From a checkpoint of a small text-conditioned image diffusion model.
Data: 203450 training examples, 9.8 epochs.
Rows from block 3 of the denoiser, named by matrix and row number. Each number is 500 + 40 x the weight over its row's rms, rounded and kept within 0 to 999. All counts start at 0. Numbers have three digits each. After the name is the row's rms in percent of the matrix's.
# v: cross-attention value (model.blocks.3.cross_attn.v.weight, 128x256), inputs 0-127
v.4 110:506471510554433551487511408404488470536513488483514497530484548469506523510502521500469529450489398492525506487478476455509590491540442494499528446438537543523475548524570534496401538454428432492511512490458492523509475516504476511488470500530525410468453557474418503448499519520578533472540442527524506504537574525450458515556582493439487526453522490503478493508468484500578487398558
v.5 094:540474529592462474466558468475439468507527496476503524587523491490514518493502472555487468487465551433493512480476515488496526476497423515528513417495512537537431543567471540486612543516494446496552591577488477524513482519498558511527493487528462435462440538476535520522417466464503487449505567496525523494501506447530418531458492417452443510509510521504476491452495553541509459461575
v.6 095:482485590520517482496506475451511498533440516501453479456530463578540379474485446477520488420481494482521517539550561552510521513459532588519489499480507476536449515435505451541447518460507525506509464564564475482523414567480507419468512505466520486471494503537528441555491541457522533443450531451537496532443522507530542478437461482491488493483492529499514486462530518474582552516487
v.7 097:534521523457467469470526519494538519494478527539542493499503422519445471450499516591439529477519483506509512487466553485519499504531526534540499528413518495437501418511510506512545468509450556481493523502509484471454510499543505450463451504507568485441490471559563545406501471557504521478439509485446440563496473449520536520540483617505484482532482459489512481571481470522439471497397
v.8 096:503496504444571487482495438515457589501477499510494502493426534500441464472491496473566527437479555516506487517576519534522430510500509534432462544549558479539502473433480446512479489474493535461429398535471483497447455520532548571496501533438540518547538497470575501499482576500489507525510490507475471534511460506534466561524521552497528530502547478505514548505504565527497470502510
v.9 098:498474540472484463568495429435576505506513500487575535400459478481458488512433501491475457548534481555483469511504467546536531510526526466473484525512502450519460469489574429507444492419514564496541474533575493541495420512501482471421490478491545528478477464517601471548470469561513547448516498571497516460504485458493492517502523461584531518427466437513537518531527469492522479511479
v.10 104:501496549511469441505439528546535525519503470472521492498483532494517467512466419621505491436561474457525524473565519496445512512425476465521510543515576521426486475537464496506568499498447492546496569499452505522484501511471485496408503478458490399514475504484499490413513539557485524461475471522484505526582312439463572495541547481561467506534500496501479490495504582522496478519484
v.11 102:470510512543504452491519512567497472499476505472478510462513427574528458511500482453542476517540501478489519453447423451548480504488516514427520435499442530580458531479485461503522507564533467448490450537520511546459429442538475493492585406449492541460453532511474585507508417498527450384531494529499477500547481466517545556486555560533534445487463539490499528584487552513609518543465
v.12 098:516444567502462469492452494431541430521444500522489527499506546532426472483520490399483502423502501455506512459445465469556463502473493482512495570551502487491531497578547538482548503508486583497507529441518512506524480539466454466415492484528542526512463487589505517518486439513469494485478569529473547542536504475530579481400560371500529499447439507501498547508492477480516475580460
v.13 096:501452514559491508561530515469490496527443582444458555545537505472484484468450570504437448449557442534506530513457561556520527564470499477511518464436573436439528560561541479514475492418465485564548557563473499503466462495574507531485482517542486492529490463524500515517451511582501497522467487470500456455568499480558484479487545445485529495537409459491499552564490538413558397509565
v.14 102:519485468552477586488494481472493442501481458496498432517553559513544473473487482517532436474540522456557404491535443530442560483465433561470485434444430513525488499491556485504426509449498451563582501504549513498549477582447538423482497547481472512551481442490563453526474547529518517485470511512514488455486482553456427498439486375488499511492561511501486464500513533484505507506543
v.15 102:490499409548540545583512486556438461489639462503532533555576519511498452458520555540482491408460517519526464529538527496480526457539431484486495514552405485527495538383527525533464569535519484522452438461505516521580505539459507537470508536528474470549487523510557497540440529491508557442486526447493506467465569537515523491463468467466574497460539428500479477439528504479509531554542
v.16 101:409512514527494572549600547565449482462501496505464524554481500540531417458527491532440511489522500531610475503496525546552479563505484474524486542565455466449560495497435458497461477458515552509522517549506517511519499485464472562487488484550486517541496497542403507546453539499540500476471566492456484413495522559534444486540453443551512512494485469492496542469481569491533469525533
v.17 106:520484445512512554536541524504460455519530518530491459459556508455493544484513568538567508576473521438447462520531520544476547457538503485522492577535507391514515546454526506505516537517510547505460483587426511481455597483527465469462442508498527553456478553554606481455510466532498538518449534546515529465522462528499449512500515438457446488514595535512486480463495482467546496501538
v.18 096:484475477491469588526546469403467388487491499471528556535479533464473504486497506543507436558509467552460472512470450483503550458585495475433525512517566474473470487556566480483482571494463500422474469449526488429470413509555476447531495413485533589468475553458548554531541505506565457486461513592512488528521516514513486584521585459500509498460534478491469545547534501474538496495554
v.19 102:475513539539424505519525513471551451531494502470469447466429613489503449571490513477476493512420443453469508495493441566458528516484471527562506519511551482523473537466510493471447538477451487511489511470447494463526527493538457428489479526460528561518427532575452445489486476493495468530444472508598487559551470562472546460403593400525571481560503511507532494479557538488505502515474
v.20 097:471454557476535424533523469536492540503602457475544525513495481513472547505469495449467514501563499503552489536444542487543500463479470523482470476534451531566477590488512519550444467491536462528446474517430535549546516459459533514462418522578511420541432478484510480590496456441473577435555548495504495499526568550458470564485413553485568490472486594496510501510529500506481518507462
v.21 114:476504567480521459481492580532524553507484575503510535500530463447486520541470543497514497464551496462488552517397509497549510494484549518480495524566489501478547444601513553494562493544535547498495515494490521528473472418559482584480477443506510512480502559488414526487524428550491481519536545547463509593546448524492587529512554593529522463521427463504487520515490533494460465518473
v.22 101:487476478551560481494444504485530498531459432498574561419517556470493479508470442426518500503504508503495583435523553506462496448471545543474514551434479526465485507492563473535397416490529584508449465545491505510530455493555510463483500522413521536553469484518566583436559512493461503467510467459453464483472496457474518501484517441499535465439494520492512504586563545486553466494422
v.23 097:438489499468505526486594462556527541479498502482473490444495492470583448473481434536459489568521509451561516514579482553438438483437462557550515489447498548513457563454435452492466519530537504506574523422525518478522534480492486455484465424437555571539488516516482461521452510483566547490488530496559519487466492517425520551518468512435515509535506501499538563516499550541510490459458
v.24 098:470529473539515518462553479533464411500479562537486468565542504465470503462546570515538522501425600524511494494504497495529486473458545525586514542540389446587565478499491426443369496454485497439506474572482497495465502522515526548517502481589494505504452591520545523460507493487554462499433492522495448526465521475495458445551484451452472493574561538500503427485471555473470530528535
v.25 095:568488561432517478587497523487497475511552496518554484521503574540457455493464432400544519553476509490476495431441512470445435504483514568442505519464512484570504561485467490485524449501487505505428461548485492458547407565523477451567547478439486479539542492585545503511498500535539495516459558584552537427558460457564507421478509543490483464504501603505517509493523470497512464524450
v.26 106:509531453545447472539522509485588535496495496386479495511468453499478551501553537549503464496572477479535483490501482513503526487462472527553536493445596448465493502447534566490484484444454401485511532528428513491575540491553470474518534467550506529474500535463430463507478472552515516532543521463513513446496523471468529531492459557534449461481481452508506494557466495494492527468466
v.27 103:532513549502443462504515566474514450520429544496519564463552553451530488560470517533472376523567442496486467516477530467524501481421528489547492496477549488466558487466499505500554476500523492466480491530445484483537426466496458498500530403500478489477580542493433545481534486486585480548494408540510522511543471503518506488525507540582404482430462508502481453491436459530551433450495
v.28 099:504483597481530490512434516444518410519505536493471544558512564536529497482510469472469439510500488478436471483498440513540479493531523435560497486539507540559532486554553502491468534554497480508538480501601489441567542576449450550490536444523551442471439512481554474504541504425487520470497493533526552487500515509525516532470556406486401535473539496505489492457525496572501523512500
v.29 110:476507511516390553447479442448580475501483453509494399528395515473526545533461531467479573471550532474521490531527510508531455430519471469459509459551533447491465400555507514510536484524448512503533476524532509519471427521492470422425584536479514454488418461502490486540540556540516500468523505557526482497467469562482440536522536544528554460480511465516495509510447542478425474531473
v.30 096:463512390538489542474538432540424548508503468468479500445512447554534501535530525461500492454515436570537467450471504481580579477472466528485465471560537508543494603529526536540436478470462476548558541512444517592532544446463511466553492539519470480523516423549448488506439482587583522538532581479456548471492599520556498398486506450539516455531526469499502479474458489429506510498498
v.31 082:534514541503479525470530456460454516510450544467499469569547435533497542512517530523478495530496483532496505466458485436561451577474503520452477439447486551566494518499518432493523463495485448485519517541517473498488343580535580470562488519535481470505423501512501482512499509543526527412534494500521434583469512446475528461488490545487494554484445536509502493559512494510508546453478
v.32 101:509500522482477428534478501525539507510454489521433546436445540555526490436508467492451464490576470483487491431483438470550501546529533462551502489530558472507453494510497514560663504537483476552523489489544500520538514513466436485470512496472597438511435547479521527481481422536492478432495523379526529535508491497517512502481576619555535496513411513495495500423446511444522555549487
v.33 102:441480493502490460416458531510425517512378431510485472566492445532553484471482482507459507395504548451521499479423498475551539486488468480573506482480445506459532496379508486520616477513534493510487504571457506524517534440505508453497491513560505494487488483436430494517483571557494511514493492435456502561468558530473529503579506522504508555489484527493473510509517496517526574493526
v.34 091:437501495523495469548501542545456486483586471460499505541533462500561473508527462518472538455467483497515447484577476488520550460494468462486509502491477533486485537503455489516422540528554474507491509422475508515567493520475442530462589511487564463589452491476499432497492548517487531439481544471514498448449546448498546484449515485440543545456484529496504497494542497505541474549481
v.35 095:455517506518549514457475566555472384500442455522507502509510588522538408476509501458541496494515523545586484479508426427502430505458478501511493479548473535500459524490495541481585526481522562439437560499442503490492455482528442554543562477570472571488502518523520532505464539512546449546505468538467521577482495516508471562482497586507454538524475565493500507501447521463497490492496
v.36 097:512528468494525504481469543448534477486485581468491502559472566476515442454466507542511461437507494510459459467552455471496438537560470521491532489585560498549434548503449511505593450502489529490555497542547446462493561560536457505509519470472446477477493542536549558510448472582462500460470423469553522475476522493512513599448568520533463572530455475508486535503398530457522504519518
v.37 098:451518430485519522490422499547459485486525438439511426473427488493486448481488485515507545477544435450523485485569474491474532497530472487489502535505510535457442516547526572487532526544475506536488513501422545526465536476464489518474558582503449468502425438526518489474472505538471574473503479509518532488528428552497505517496517490512545458594461500499495516533501508538494524475466
v.38 106:554540436529464523530475467538477487512562534482502486447445483449431598499552540531540491547465505440445513469539492454479476497458501481411501543540534473559469463521504480535418503511532496493512533479475481559521539460470509505483479557536482553473508453495584491532491475554422531536557505550509524494507422454491496501477496458524504523509555538495516500460427481447483483540448
v.39 097:453513547462548470496492489463506524507447573434516525447433495473393506478452557464545482532458503524501499521471520506465518542537578473520525517521430425505512501479575482462520467516494557497555523448551474473484497495519489460501527459505489537517515516535533541495471441480525500554450511464584491549570405510561529504494543502563487465467519528501497487536525548518552494507521
v.40 098:510486570466460546471432399442470498527506549493492486575549459474498532455495559579483521591548542436547521462481517492535479505416482463531499488511444481526509528543569442510483466505493469532475566553484501516479545514455514493535426476530450499496484505503518505511400527565525537508476542504535485461518546478531546503497464595448499548596500530510513490508473471510491497478514
v.41 097:468474448569449522497562541472416514496582444544496459518507459477581518564472444443510433461497588454581435497557517480512487492456511534493491540522475546491482459531449477469479561528551545535574507522455485487525487489486584412450511493450484495477442509567543513608470480498553513464474542634458481456512561532487477554498499446513523477444505503492502546466476578500497510549494
v.42 095:577505490479536472534467546508501460490481464524457490476517489538520478502511476445548462460499534476463420504485489453446524475484539457488489547504515495487468499433524528519484543506505539532446525463535513462478488487570483429468484529501509455508513513501564559514528471475492457495498531525503465504534512520440486470386518407535459481434475512495474537469471477441628490500489
v.43 090:467518509433504566568524475533458422493501363519480485555474507486556489536494502488513500532491502475518517473481456451472506557602516482455510509514418532456443548544507499425553487554491492455532525551535495482480569514496461474494533448526451461470506503443503508486532446457550465481497420626499506519523522532494506523479468530476468506594481538493508497577460469508525510544449
v.44 105:436496472436440558487557499453529475518433414533480475549433455471508495443478601522479585490481537449493562489541531575452472533588512438493512530590533458492420454625523535467544495521474511529535392512536478457436573506519522489464479475458501492501518538498568545482486524503498430539511559547537467548495481547471497547486520544502552503517515464506494500575489520554505504537535
v.45 092:524495467437560439569508486489500449520481462515508487496464520476468537456471477475453550443484542470520567513527473522533409510509504468467500532516534494478488467496419502493491481542553489487560516426479493494513549493440511603471536492580532477522563516465553445466514540466447508548527450443482513521447538445441500540575457494416473562502529534494507438490477471485400508562510
v.46 096:432461484501598497556588632586437505466542483551404467551524555519520467476535476457469536447522577553521453474541515488526502472478552520521453558478551518523490517434437523513539532505483565515445518581431537466502475482542485533446513496491492442515501493520557456430469484515610495505434524566448480477512505466490488496465542515467446505435528487502497456522471526553521514542487
v.47 108:480481424543554495518511499539484513512610452543506462505462435482478487491516514539474527561429494495454484488566547501495584448536511474509467525471438455537479525438450523508451497553508471522508505520453519540506526485495477501443446538410588476487525473452603454454506511432475570465469429500477514487454467503462486528441426444463531496419592508517509506462558503558536504511499
v.48 103:495486623414590426559536518522512501516501541570553500499542446500467514491473501488452536519495509499530513498456584470581499449484604482496483522506441495540562521525527443502496500527559566498442409445490526498483437518461503521433490489553548469525511525486571453476519522492536574473472565517457514530571483458463558460572504495462515505472528593497481480459534507526511522502459
v.49 102:498500504518475534516442425543462453511436564452510563485492545508537466476503456414464492457524530489436512477433460530570527609593496486506515473534524486438522527498545573524481513563482476521546516421518499499540535524498459467520559535496509491481487476468512494514537478511490436482524422522450533538499550434523509499475541491468524528567402509491470490490488472492500571515457
v.50 101:504485464517549506505533467502400565471623551462493516627565527457560514488531482563534496407501519518518443479598523490491522463513444518432490467542481547454532494450481494511585495541539508473493532513478475495513446495512577557489490548500467466463604432444514508533478527520427492471481589423490478510466532478470485510535548448475530503425493442484476511492567524524498511514534
v.51 109:448527570505585414574585459581505480501464505439444534517472591559476452481551427438536487495503446534519474481450462468563567549444485557487479523482523455540580579391444507549447486523474467481522509482464512547524519440478427504529523485509542467524480446504436496477511499514553501511486516501461514465571450583578504454461508533532513459543503518502515494484537558503547549532477
v.52 101:540521444512490508461566498500537469485504553479505537506511493533414485523567506481522533500468495490416489495559433458501424539444502572458512527482494495508509489459465443510396502475444450479523520535556492497510458546509566531524476516511424561500522572521530534440414538558528449525492512443547445464577472436502547444493486402462514454510595491511503450539431537514499485550495
v.53 092:486497427536502517543490466511514493491497506515553469502460469459475527463491551528489536475450492509452520544542461590426510466573512401470493490497462447456546400542581538478584470516462534497560502477579485461519511480601500589527538550396459584511564423458488467464441550491445477495511503491433471519391439494502490499483495449556501552549564421514471488514548520476469468493489
v.54 107:430500420463531531504534535401428483459458574484473498557566580540528479483476448502463519498454561588512444504450456498564453557530470507479514478456447534455579511499479448460561507498572448519611480548548513485535454519537501481549507499471458555517512506501470510498497498530528505522454553542492538449506591492500515505506533401467466495465508453494506505540481499444510518509469
v.55 096:488515575453565472441474503476490474454563492508491471544507522574465508451495463495514485493519543524559465548448518510504464444525482469552494471438502543447457538488460479486442497475493449514479498495518490469526465509542478479518454484523504506570459522521428495585524545543493452480435623482423519416520527531512483458528429452541506478449546497495495511475586539485511488516501
v.56 106:554537506521497443513451532572522481496466470458510453436455530515445449493543433509569446516493462481459489490529430505464526438496526580499497526465545517520520505436494437510448535477452503503512547447469513528516570536503494471523578490459519543483509523505528469468537492505452456467477436480419524506545443446507514469509460311535444568544542497494511489523479550459520508481499
v.57 107:500486475485544440506507451492491472509523480491555518472529497523502492476427439519538421509534465499483515477420444376413498477501503533382522481465505548523486526478478533514487490524449475475420430481463504527454393542534515490558484458443462547491572517431529558499527490515501513529508406583467457455526503434544564459505571541470463438492565533509513496550548572527492472481512
v.58 107:475494469542588448460439483584509486489499541456517478480495459492474505503490461471551481537469491457494576478396390454408542526467534531497528502474375542550543484438499486481480475528504535476517488457520537539510475448513475477535534491475448481476437460495510542480513453463457542454462481538509424571451444504480561500465494514526559461579540502487504493588554584490522540510410
v.59 104:530487524546498539479483462432492461498532481483537549432428490539494539494509477501460471523571503508474539496426439524531553462546582492477493431402530514476565479406527465504443487519493494480538461420561488543484462506435463436516498428571551513413492536438493476530580514464534483488500435497436528448478557482507488541595505515537487455404496456502510514511488465522502581487545
v.60 112:497513516473536460524475515529485546491429453516501499532556460505485467485515565571497517427471483434554521502427553543457513543472499528583503517496468486442537433497459556479535492491529491530428495527448497538490579476479546520515501514499489502518542480482441510434490584538483526582477483479510492527478434487533545380561462597488519530579543532503517481496489476504504482510501
v.61 099:491481501525481559523507617515479480464428521509500465540485430500466506477536566529543484481502523508531522508484534536557477455494517464539525513588473483489488495479492571480485468425570469511480469517414487550500533528403502540511549568493498477507396533448441552555481479520449512474562525547484509493435444509455475544498515527528521470480447543508480546476445475484505512563534
v.62 097:518547516474542429534510509502541535510443440501464530438465503500431521503489499520540459544519523508490590553481492512445485524507502556537517481476551510491415480519486485519412495451498525512511523468423497483509529475543567505536469468494498592500527552476468532442588457494496472575479447425493523492502452475504485486504454541496455484508495508503514520535527548499532478538494
v.63 095:463488501481512545502493452422551505487439609494514582527550592470411536484550489440517479515487518529473478512446481515512489518534530506502499537466522483437478499491538493466436513500501551506461463438487465436496449520586466461494457510565582587555531526496516494491521427560448508526458560495577526558549504526537553475495490446540541508508475446499515500539573534490428531489523
v.64 093:501492472528486555513483462491499517496529523499462495497516468485451466490509609467526537477495505461449470472541473514479555499460476482521504524511566452492456453486575503467551455471459569521551478480515515475476463587538522502449480578521448522526570482506499475416427497553418495508441487485530418438510452507497502425468512480434551448507450437501489433552505446532496506507498
v.65 099:511515542467446488507530472598435417511505508484496520522495494491541439489526568538518507465503452473505499453542473490552511515462532462508493496559510470487499485495492531451464497513508588494471528559412506545496473506471546550532534488522509516403531473529505577515504517485509468546456432553462472513542449541531534567475554495473504565552474529493476486450439441487568488609488
v.66 098:542480532518391568584513538560556521532499450463468537578439557459536443480478546490465514462472483434470535496502492522447480594531495482496507499555493507514473500511494521460502532469517540493539513594533467464486641464472519477451450474582466501514492558472505582570515445511532495533541559458543485513538555509473503497505495472479553481484493488505504499510477492485468491477541
v.67 099:540488529433474481421518481490484460537583426526579393476470449509542442472512518522507476467515436467487496513540538465497559407525478486551471542594485473538507524518558501506525472465471524472514551516484511506457579485470482491436469504495510419464521474469648493492508565425467495468511499437530537584488502549502472530463513601505491547515534522496518461506570497502506522506564
v.68 110:530492539455593484478469470444452544513500534496452571499508481507464575499497520513453409483535491550485559457457524507461504578462520536510477495451491595498476469612546464552514503480493535546582484443544510488462471556479505480467439542544510469495488497500510510481526484515432543535467509501509473484500537443477546406506547475450541553509474516504481492544542437518505422497425
v.69 106:510466460511431542459506526441487511537562462456498504459446526519448545530477525531449515521461518564525511519495518465466462487492500456475545483467534496536402450573524512528431510497521499456507451465490478554527518518510482426520410543528496533476451497578546519520548506473481484477496550504465512429441541529368485499493480464511518485400468501501519551477482474475538526498474
v.70 095:495502595436453478452497461462539508550478511466418527478492477472473469476484576475496593507554508459488506490453529496536456519483496439492509468559515488459466485511536548488531510559436509467491483510559459535508490456557483507483440543551498536506501496555478564532507430467475461511512524439579453527478476508494558551468587431502516461553458479492512564485480474500446520563471
v.71 095:492488531477418406517465541473558474540562423462496495550397461479455517454479512474397517469545525508527512458522508512459517574513469474512505536599511517481454473499514528466605483489519529505459515464515480454509593471460476463457485500539533483473507458576535564547487420497448533497553585508543500493440591485472526601544518614487533558551453448493492505499465475490468471536502
v.72 108:476472477520620545496513476470411546459522545498438616501553487531530479463548477553446489509526462537569501482502578451488496424515528505508509514432439481453557485527525512504432535541510563546538582428467480504556384529508560527483516508483526490480499476515545493492477469513520487511431529436474507452534461509511507481512511504469520463481512498499503532509512452504600535502500
v.73 097:544483484522472564441489472494494534527449622515565459491501415532472500487482546536542497454530491516478518552558525495479431448495537527507470514378521475495535508555572548530488484414450426515488473459505511517475379524533480602531442513402453535485533500430521455520434538518502481485482495490532477533467442440467504472486605502552513478517530508502511479503514504488461516493463
v.74 102:486494535528510497479485489469548500493490534527485518446470554535468503496502494472521544468479530566484462496539476531475493499599536435551501515516556520441472423507496462535503458501494572497542555475534486477563455524570476526516463503474552519540539497535440435445535565484464492492453472484459504488463475470473506398526498451455542555522450508494499586470543475475477491569450
v.75 088:505496485497417469668426421466596462514573507424493454487505493496485461506499469496478517514428440476541498499504505474475549545498534482491500486502570467493487519440506547511437515499499476473505491465536480463509524561484436477530498526459523454540520527499462460508521463458520546495548477486499505419491470460474483465462481443475530422556471474498524498437456502515434461481495
v.76 108:539486476505560578502504568499440490474505496562460535476542546457541502569530500467492482496484521481456547498486462443553497445532517405416508500537479521529444451561504456519519498521518525521483462456499536461549483524546456462420545513458484477507410502543539502478501481518485498455509555471502485507505492559486566466487561576473520509447475542482516494563470451454508504552492
v.77 095:524515508531491474498471452494524449485464443541569484509499470536530404464471462509493419448550452513562512523493527503500497454511536547514508433519476559490481586457450472486375487519534456486466535573454489454522518499526460496519522468447518452501466542496481491523580541525538559464552567509461531567401445498469524512569418548519492532486502453496494553534556510475540506501570
v.78 110:462471534504492451472535558512548525512464507544462506473471467458439474489469524489420498502510535488509550574448508577594448532510492534571505490534471579488580530487506455556620452510504503515509513500541469474503568456481505557512471478559552561498473519537451475512461456506474515483491564513541490567420527507465548585543516532492493494564458525502498516453508488517437439557489
v.79 096:539479487527542429510441493517491501530458536506508543449506519528515478539489528521621462523520485548471452489455432526469569567521459527469529496474470459544536532481531537498451504502566469560555476492498471527525536474515504508528490549519533529504500505465448453613481441561483525538491467514480422529533425599486463504484439525589487457495521481511511476462530517420514515481535
v.80 107:490499555473466489460547446457515452479426464539516444587521463483528473467506484525485503544541543498543490511438563529548444489443445473519504473476439462542558526491526549484501528509572435551463482515483477519484555500431524517592510528482496443537526486435465489573520496465516552490554562582479443469471503539556483517458459478541493532532510484499498496391472513497468451515567
v.81 096:523474454485551537543519528523466442527606460539561574477517511453473549477467545465525459510476479499528488501540495465522472520556534455509500536529436477524513495517517418500480473457519586475500533494491522502551554505495565528570519491553522530481466469574609541574483447562528521456478477584516501548502560473531459440459469554478493465461501534507539484498498495417472448552504
v.82 105:471510515521455453454531463464461542537540448492477348533420519524518514446451540449517502543550502571480485477514503534523511554440506483567499499548539501498449613524531462556425524445464442520539504487442474468515609504538508530469472524585515463481474475527483440475517447474492536494504602512510486589535433510490476457473527430465523535568443544505488471481471518507492458529489
v.83 110:508529490472467514524495432546512536511502542440486507559465470514532504472504555470557528509439502445500493491502436522515460571488457502514524459567434461487469539539543490501508558499539517500573407577513493519499575489513525531542520460539440441482469485514499549534450395556460439528547635482531471483496499511493481519468497318506542488552486471498497550541471445457485478523478
v.84 106:483499538422498483527494433532554530517500416428492484547501540459500505490483471547485507526462518508469584446506546515446541588471436502541490476522563546483531531571493501496475454467470473520556497504536526499409515546453505511482480514529495391444505492530543511452498493504457481476470470465467477513522521433496510526542535518407474520592469510492487512490491520598490530445468
v.85 097:443468507470465457481477476434509460493532445469480421503463437541487482540468435534473504462541528492546504531594505416451513413467455533490490492528515574506433508463535487490602446562496494530487500544532506453447557514522520492436499455484499467496530561453534482543491541468471491445478532494542476493420556478397477579529504528476544469518496520504495528535483536546485538437513
v.86 098:452520430401495433572445522501541562473563509493519486483504404501452568455484496476582559529448534490499510519509513561514493518473549529477493501521483531507444426528500494503550495534492491507436538514499499475508569498479499455524510439483502502517566492525466502514480490550501526517491559562460482477529500462514486479509441505541464505485518552507495537557499493530472495507454
v.87 105:471541519559427507469493487455490516520565545430453476521434513501477526457512481472495517496470510507475524518569472523459527487496475494483512458479582529444475484610490512563416544466513441451560495549537458572462507466505505550440384530480548545477443501482484517505504508464467479488474420519465520508507431494487493498556539396495526546447434475504528574515485460457492506509415
v.88 093:548462523513439508491449507457491524477472518547559587553537464474505552467457451513386464503572525519528503461463533535556482571562518468482470486441477458462444423518495534494676539547509560539502487441500511499496540502478436476539550462491491436492544534473500500561518503560522447474513436530445471504511566503549476494482507523516507539559470456495490495500470437480443444478526
v.89 096:445526524461503492450493566509500461507560425486492483492432524504543468579478475464573544509451465536496483519557467490465509467485501474469530569539553473550458455523518475516495510417474483523489499507569517462449541535533478507446541525496501455446536508463553460489496541466493435442487413468480495481505515506483437552503516470480523536556492566490505509508404534484525575480515
v.90 103:522489524512532511370509486467509444507488542473462445458473515610482436466526577490505526458623496453465436545579512493560495458445481479557487551550572445478491454494529494500581449479441580498496503545491516524443451479553525507443442501511490489473495467537516516476477547520476492498446600468518506487531425547492490481454511550455489498527467493504506501506415475504568539531503
v.91 101:513506508468475456520489567559532479510460525481456513406487464567489447499547554499515497460489516471486455521521474498574453531510529462502478580546440439527498451482497495539562490490481518490479446500513499480554526450516487510524543488531493551510464492529461519509467469501468480504527563439549498496541496564538568415415487525557448489463477569495499465455472511448480476648432
v.92 110:522501476564528547488538541475554451559427456493519457551434478546528440515527557529517467487483457449533518484467506492527520446489497526548528498496478418541453494518487510522431528381460512463460513532439514556518473511475510537492503420508526538454455527518563540522508493494527528502534491567543534523512456557509504509455489454557514554475520524502520447475416467434524450547490
v.93 093:498562537512523462457516501531484522490492561456513529478522542454438508542496538454517566501458481531507485512535505471462465539462466497484527430498449517431518542585415509494460522498498458448491529448501511562431492479501558507565439496547476574530491494442424536504470557530447477481486554558487500461448485453462511529488533419506499484514453446495534538502538579534453513546460
v.94 103:483510477494493524502452461530515483490539449500492478531473609482528413484495533459544552468397525526482531480525382558520442577439488515480538469533495475519441480481481524485456496500538537508453425422497479510556508521516469447478541487488468495513513462571501536507556539521535477515545439514491483451502557474486521450395536424455416495476498504493519475472476527464496556574514
v.95 087:460500510479494524497498535563495494501547517564539574459441466515432481429451463485476543434467525529488514503553504543529472588533522499515528560503481525402466458555521533553568539496469599546510522495545472522440461502438475469521503503554530453522523420579579503529527509513472499449517553465453538451473481510500444522528488458511477469485488501500481542454452548463468459539545
v.96 094:549468552518508443493457600479562448527551508515561475470461491479495443467500545529503527471492529434488509555560448506484448446599469506530504508538497474513470463490439493540517507504484494523487445482487500455513468511478459567452492493526510528475428561484542483582428485477483520387501418513466486534438431440471528592528537494537451532517550506501491498468444519481436511569519
v.97 097:484523455526490569533491477529485515470529544490526550550429539459535504491485504438608543526472469524417475492463436506524485619507521505465509466522450498426498469541512517507483545514530477482532450507534506529488494480517500530567444498538498513471493494536426490503473497605461444538535548565515518475453534524539465478515482493494537474542475514502517511522433449477474453517436
v.98 088:573533555446516491514550526516519400497511516569451569490518560507492507595511469483548465521531506503502499513497426516530544511549455422489505521503445464508506567441488494477478520532499524488480522579486489492530477514452501463436439530521578543558426574462478463505505420466486507494415458487551510525571427557478559455505518491458509387520477499511525512431508489490535570522564
v.99 092:546488599434460462520494436440488595526543564504496533512501493499418525509470519496474481490454471482531472512473515498505517553438463511459512437496528551496478573473538488541514583492504473562539505563511486517509438545513528454480457586524560489578490507484552453555526460435373494473501459518493471508483438472483477471448501401439490473502517511482519547522539510487511492554462
v.100 094:466490523484399479473494479565476518487462433527515428494496449496573494517467467473427516535428497546474503502508461541487518550420493508450543442424423527490532473572491452499479484487528499516514456486520476522419524472494531493530513489511501559577480426486508459507483490561510530498510560491495457543524492559582511473436496604455547506489515491496492523497589585512448434501476
v.101 093:425494549510506550559528511533536496484482520534437500544454454551467454472520496511474534520492515460528502468532580532558528489508530472494514564505543459436511501464482538470546528540504507513497533551441490473438486489541478481464512482492440457489512554511486502495487485569599468535557493430483512432540461505553475523558562488484493412494535452501463589506417449485541506526509
v.102 113:487515576493563451532481497444543444533488441511506468428505530542474497515539531497511482472507506479516490524547477467470546427533493472526491540548490531592429496459501505493470505494465448477460383464536492504480494542490430442428538447463545485473463461483542477496512522385501474459494429535505505494501454552542447518479471547500471526437489516501523487531535530517520528539512
v.103 099:490485506468564470515472502554404444498514500445494515493500555561569464485498456488549539521507540467466462489582429471546507485439498487502517518529473522457543511519565440488462523491469576514447445499500501477490451499515543518560559541552450532538551514475521495466409572510495480484464548444454490442514544428540502393497516564422499515549537538519456469482480499460506483548491
v.104 110:479501457467506575505507530518475439451553493486497482530506497472508489470536492533486518515528511553500559477597521599455537482476489501487482454504502566424543452567524472489563457517501563450454487409483495448516500513483484478536499468484554549496549498547550510423497501521460494508444470522474489476482506476524494502519451633474520595468458458498506496571549517519480524487503
v.105 122:502532519455558535526562516473491477494467489577495554532555486462493534482500576487426467550539498536458519498498562496571489563528554405422458561563454441445580346499535524471549506539516563497493433461521506494471352557484477508490528467478510457522504465537547561487561532513502500523541474569513494499538516567519485504505531568451535480460497482500508434494496440511520401561514
v.106 101:523489435536541607430562546489465405485453488548523502528520514510573464520472483473560530483570573490532449559488490476522471406502459499515495441475454461527506483508514451503460531500528539431464499503505504474549456510504495472498524431460480493366504464525551481488519531442554503474493542545489536476481492499536486544491511403495446527439553509511456508507469442509503508520553
v.107 107:502475463563421465413490504488504525529546476491536448513446487492581577493468455532494506461497511542474515493533500477503467483429466509525481460497491514537445576519474511557475520440498440517505503457473509532598584513467482495458512432478524448459441436519427474524493511506505536470545543498452506524454516479449485543489508485592513537485476487496506454471465573478457515528465
v.108 095:477519548492517477521503507539560443509491546486530549483475508501549457441482472457536508526532495493569509536411406550615460481491575522584508513474463450528557506446501480524408557492531443502442474485525515500548512449475437554609526432530544510468471521500459499598549478433571460451496428541510504514473480474464499524530553470534428524505461502503493480463468477494446523552438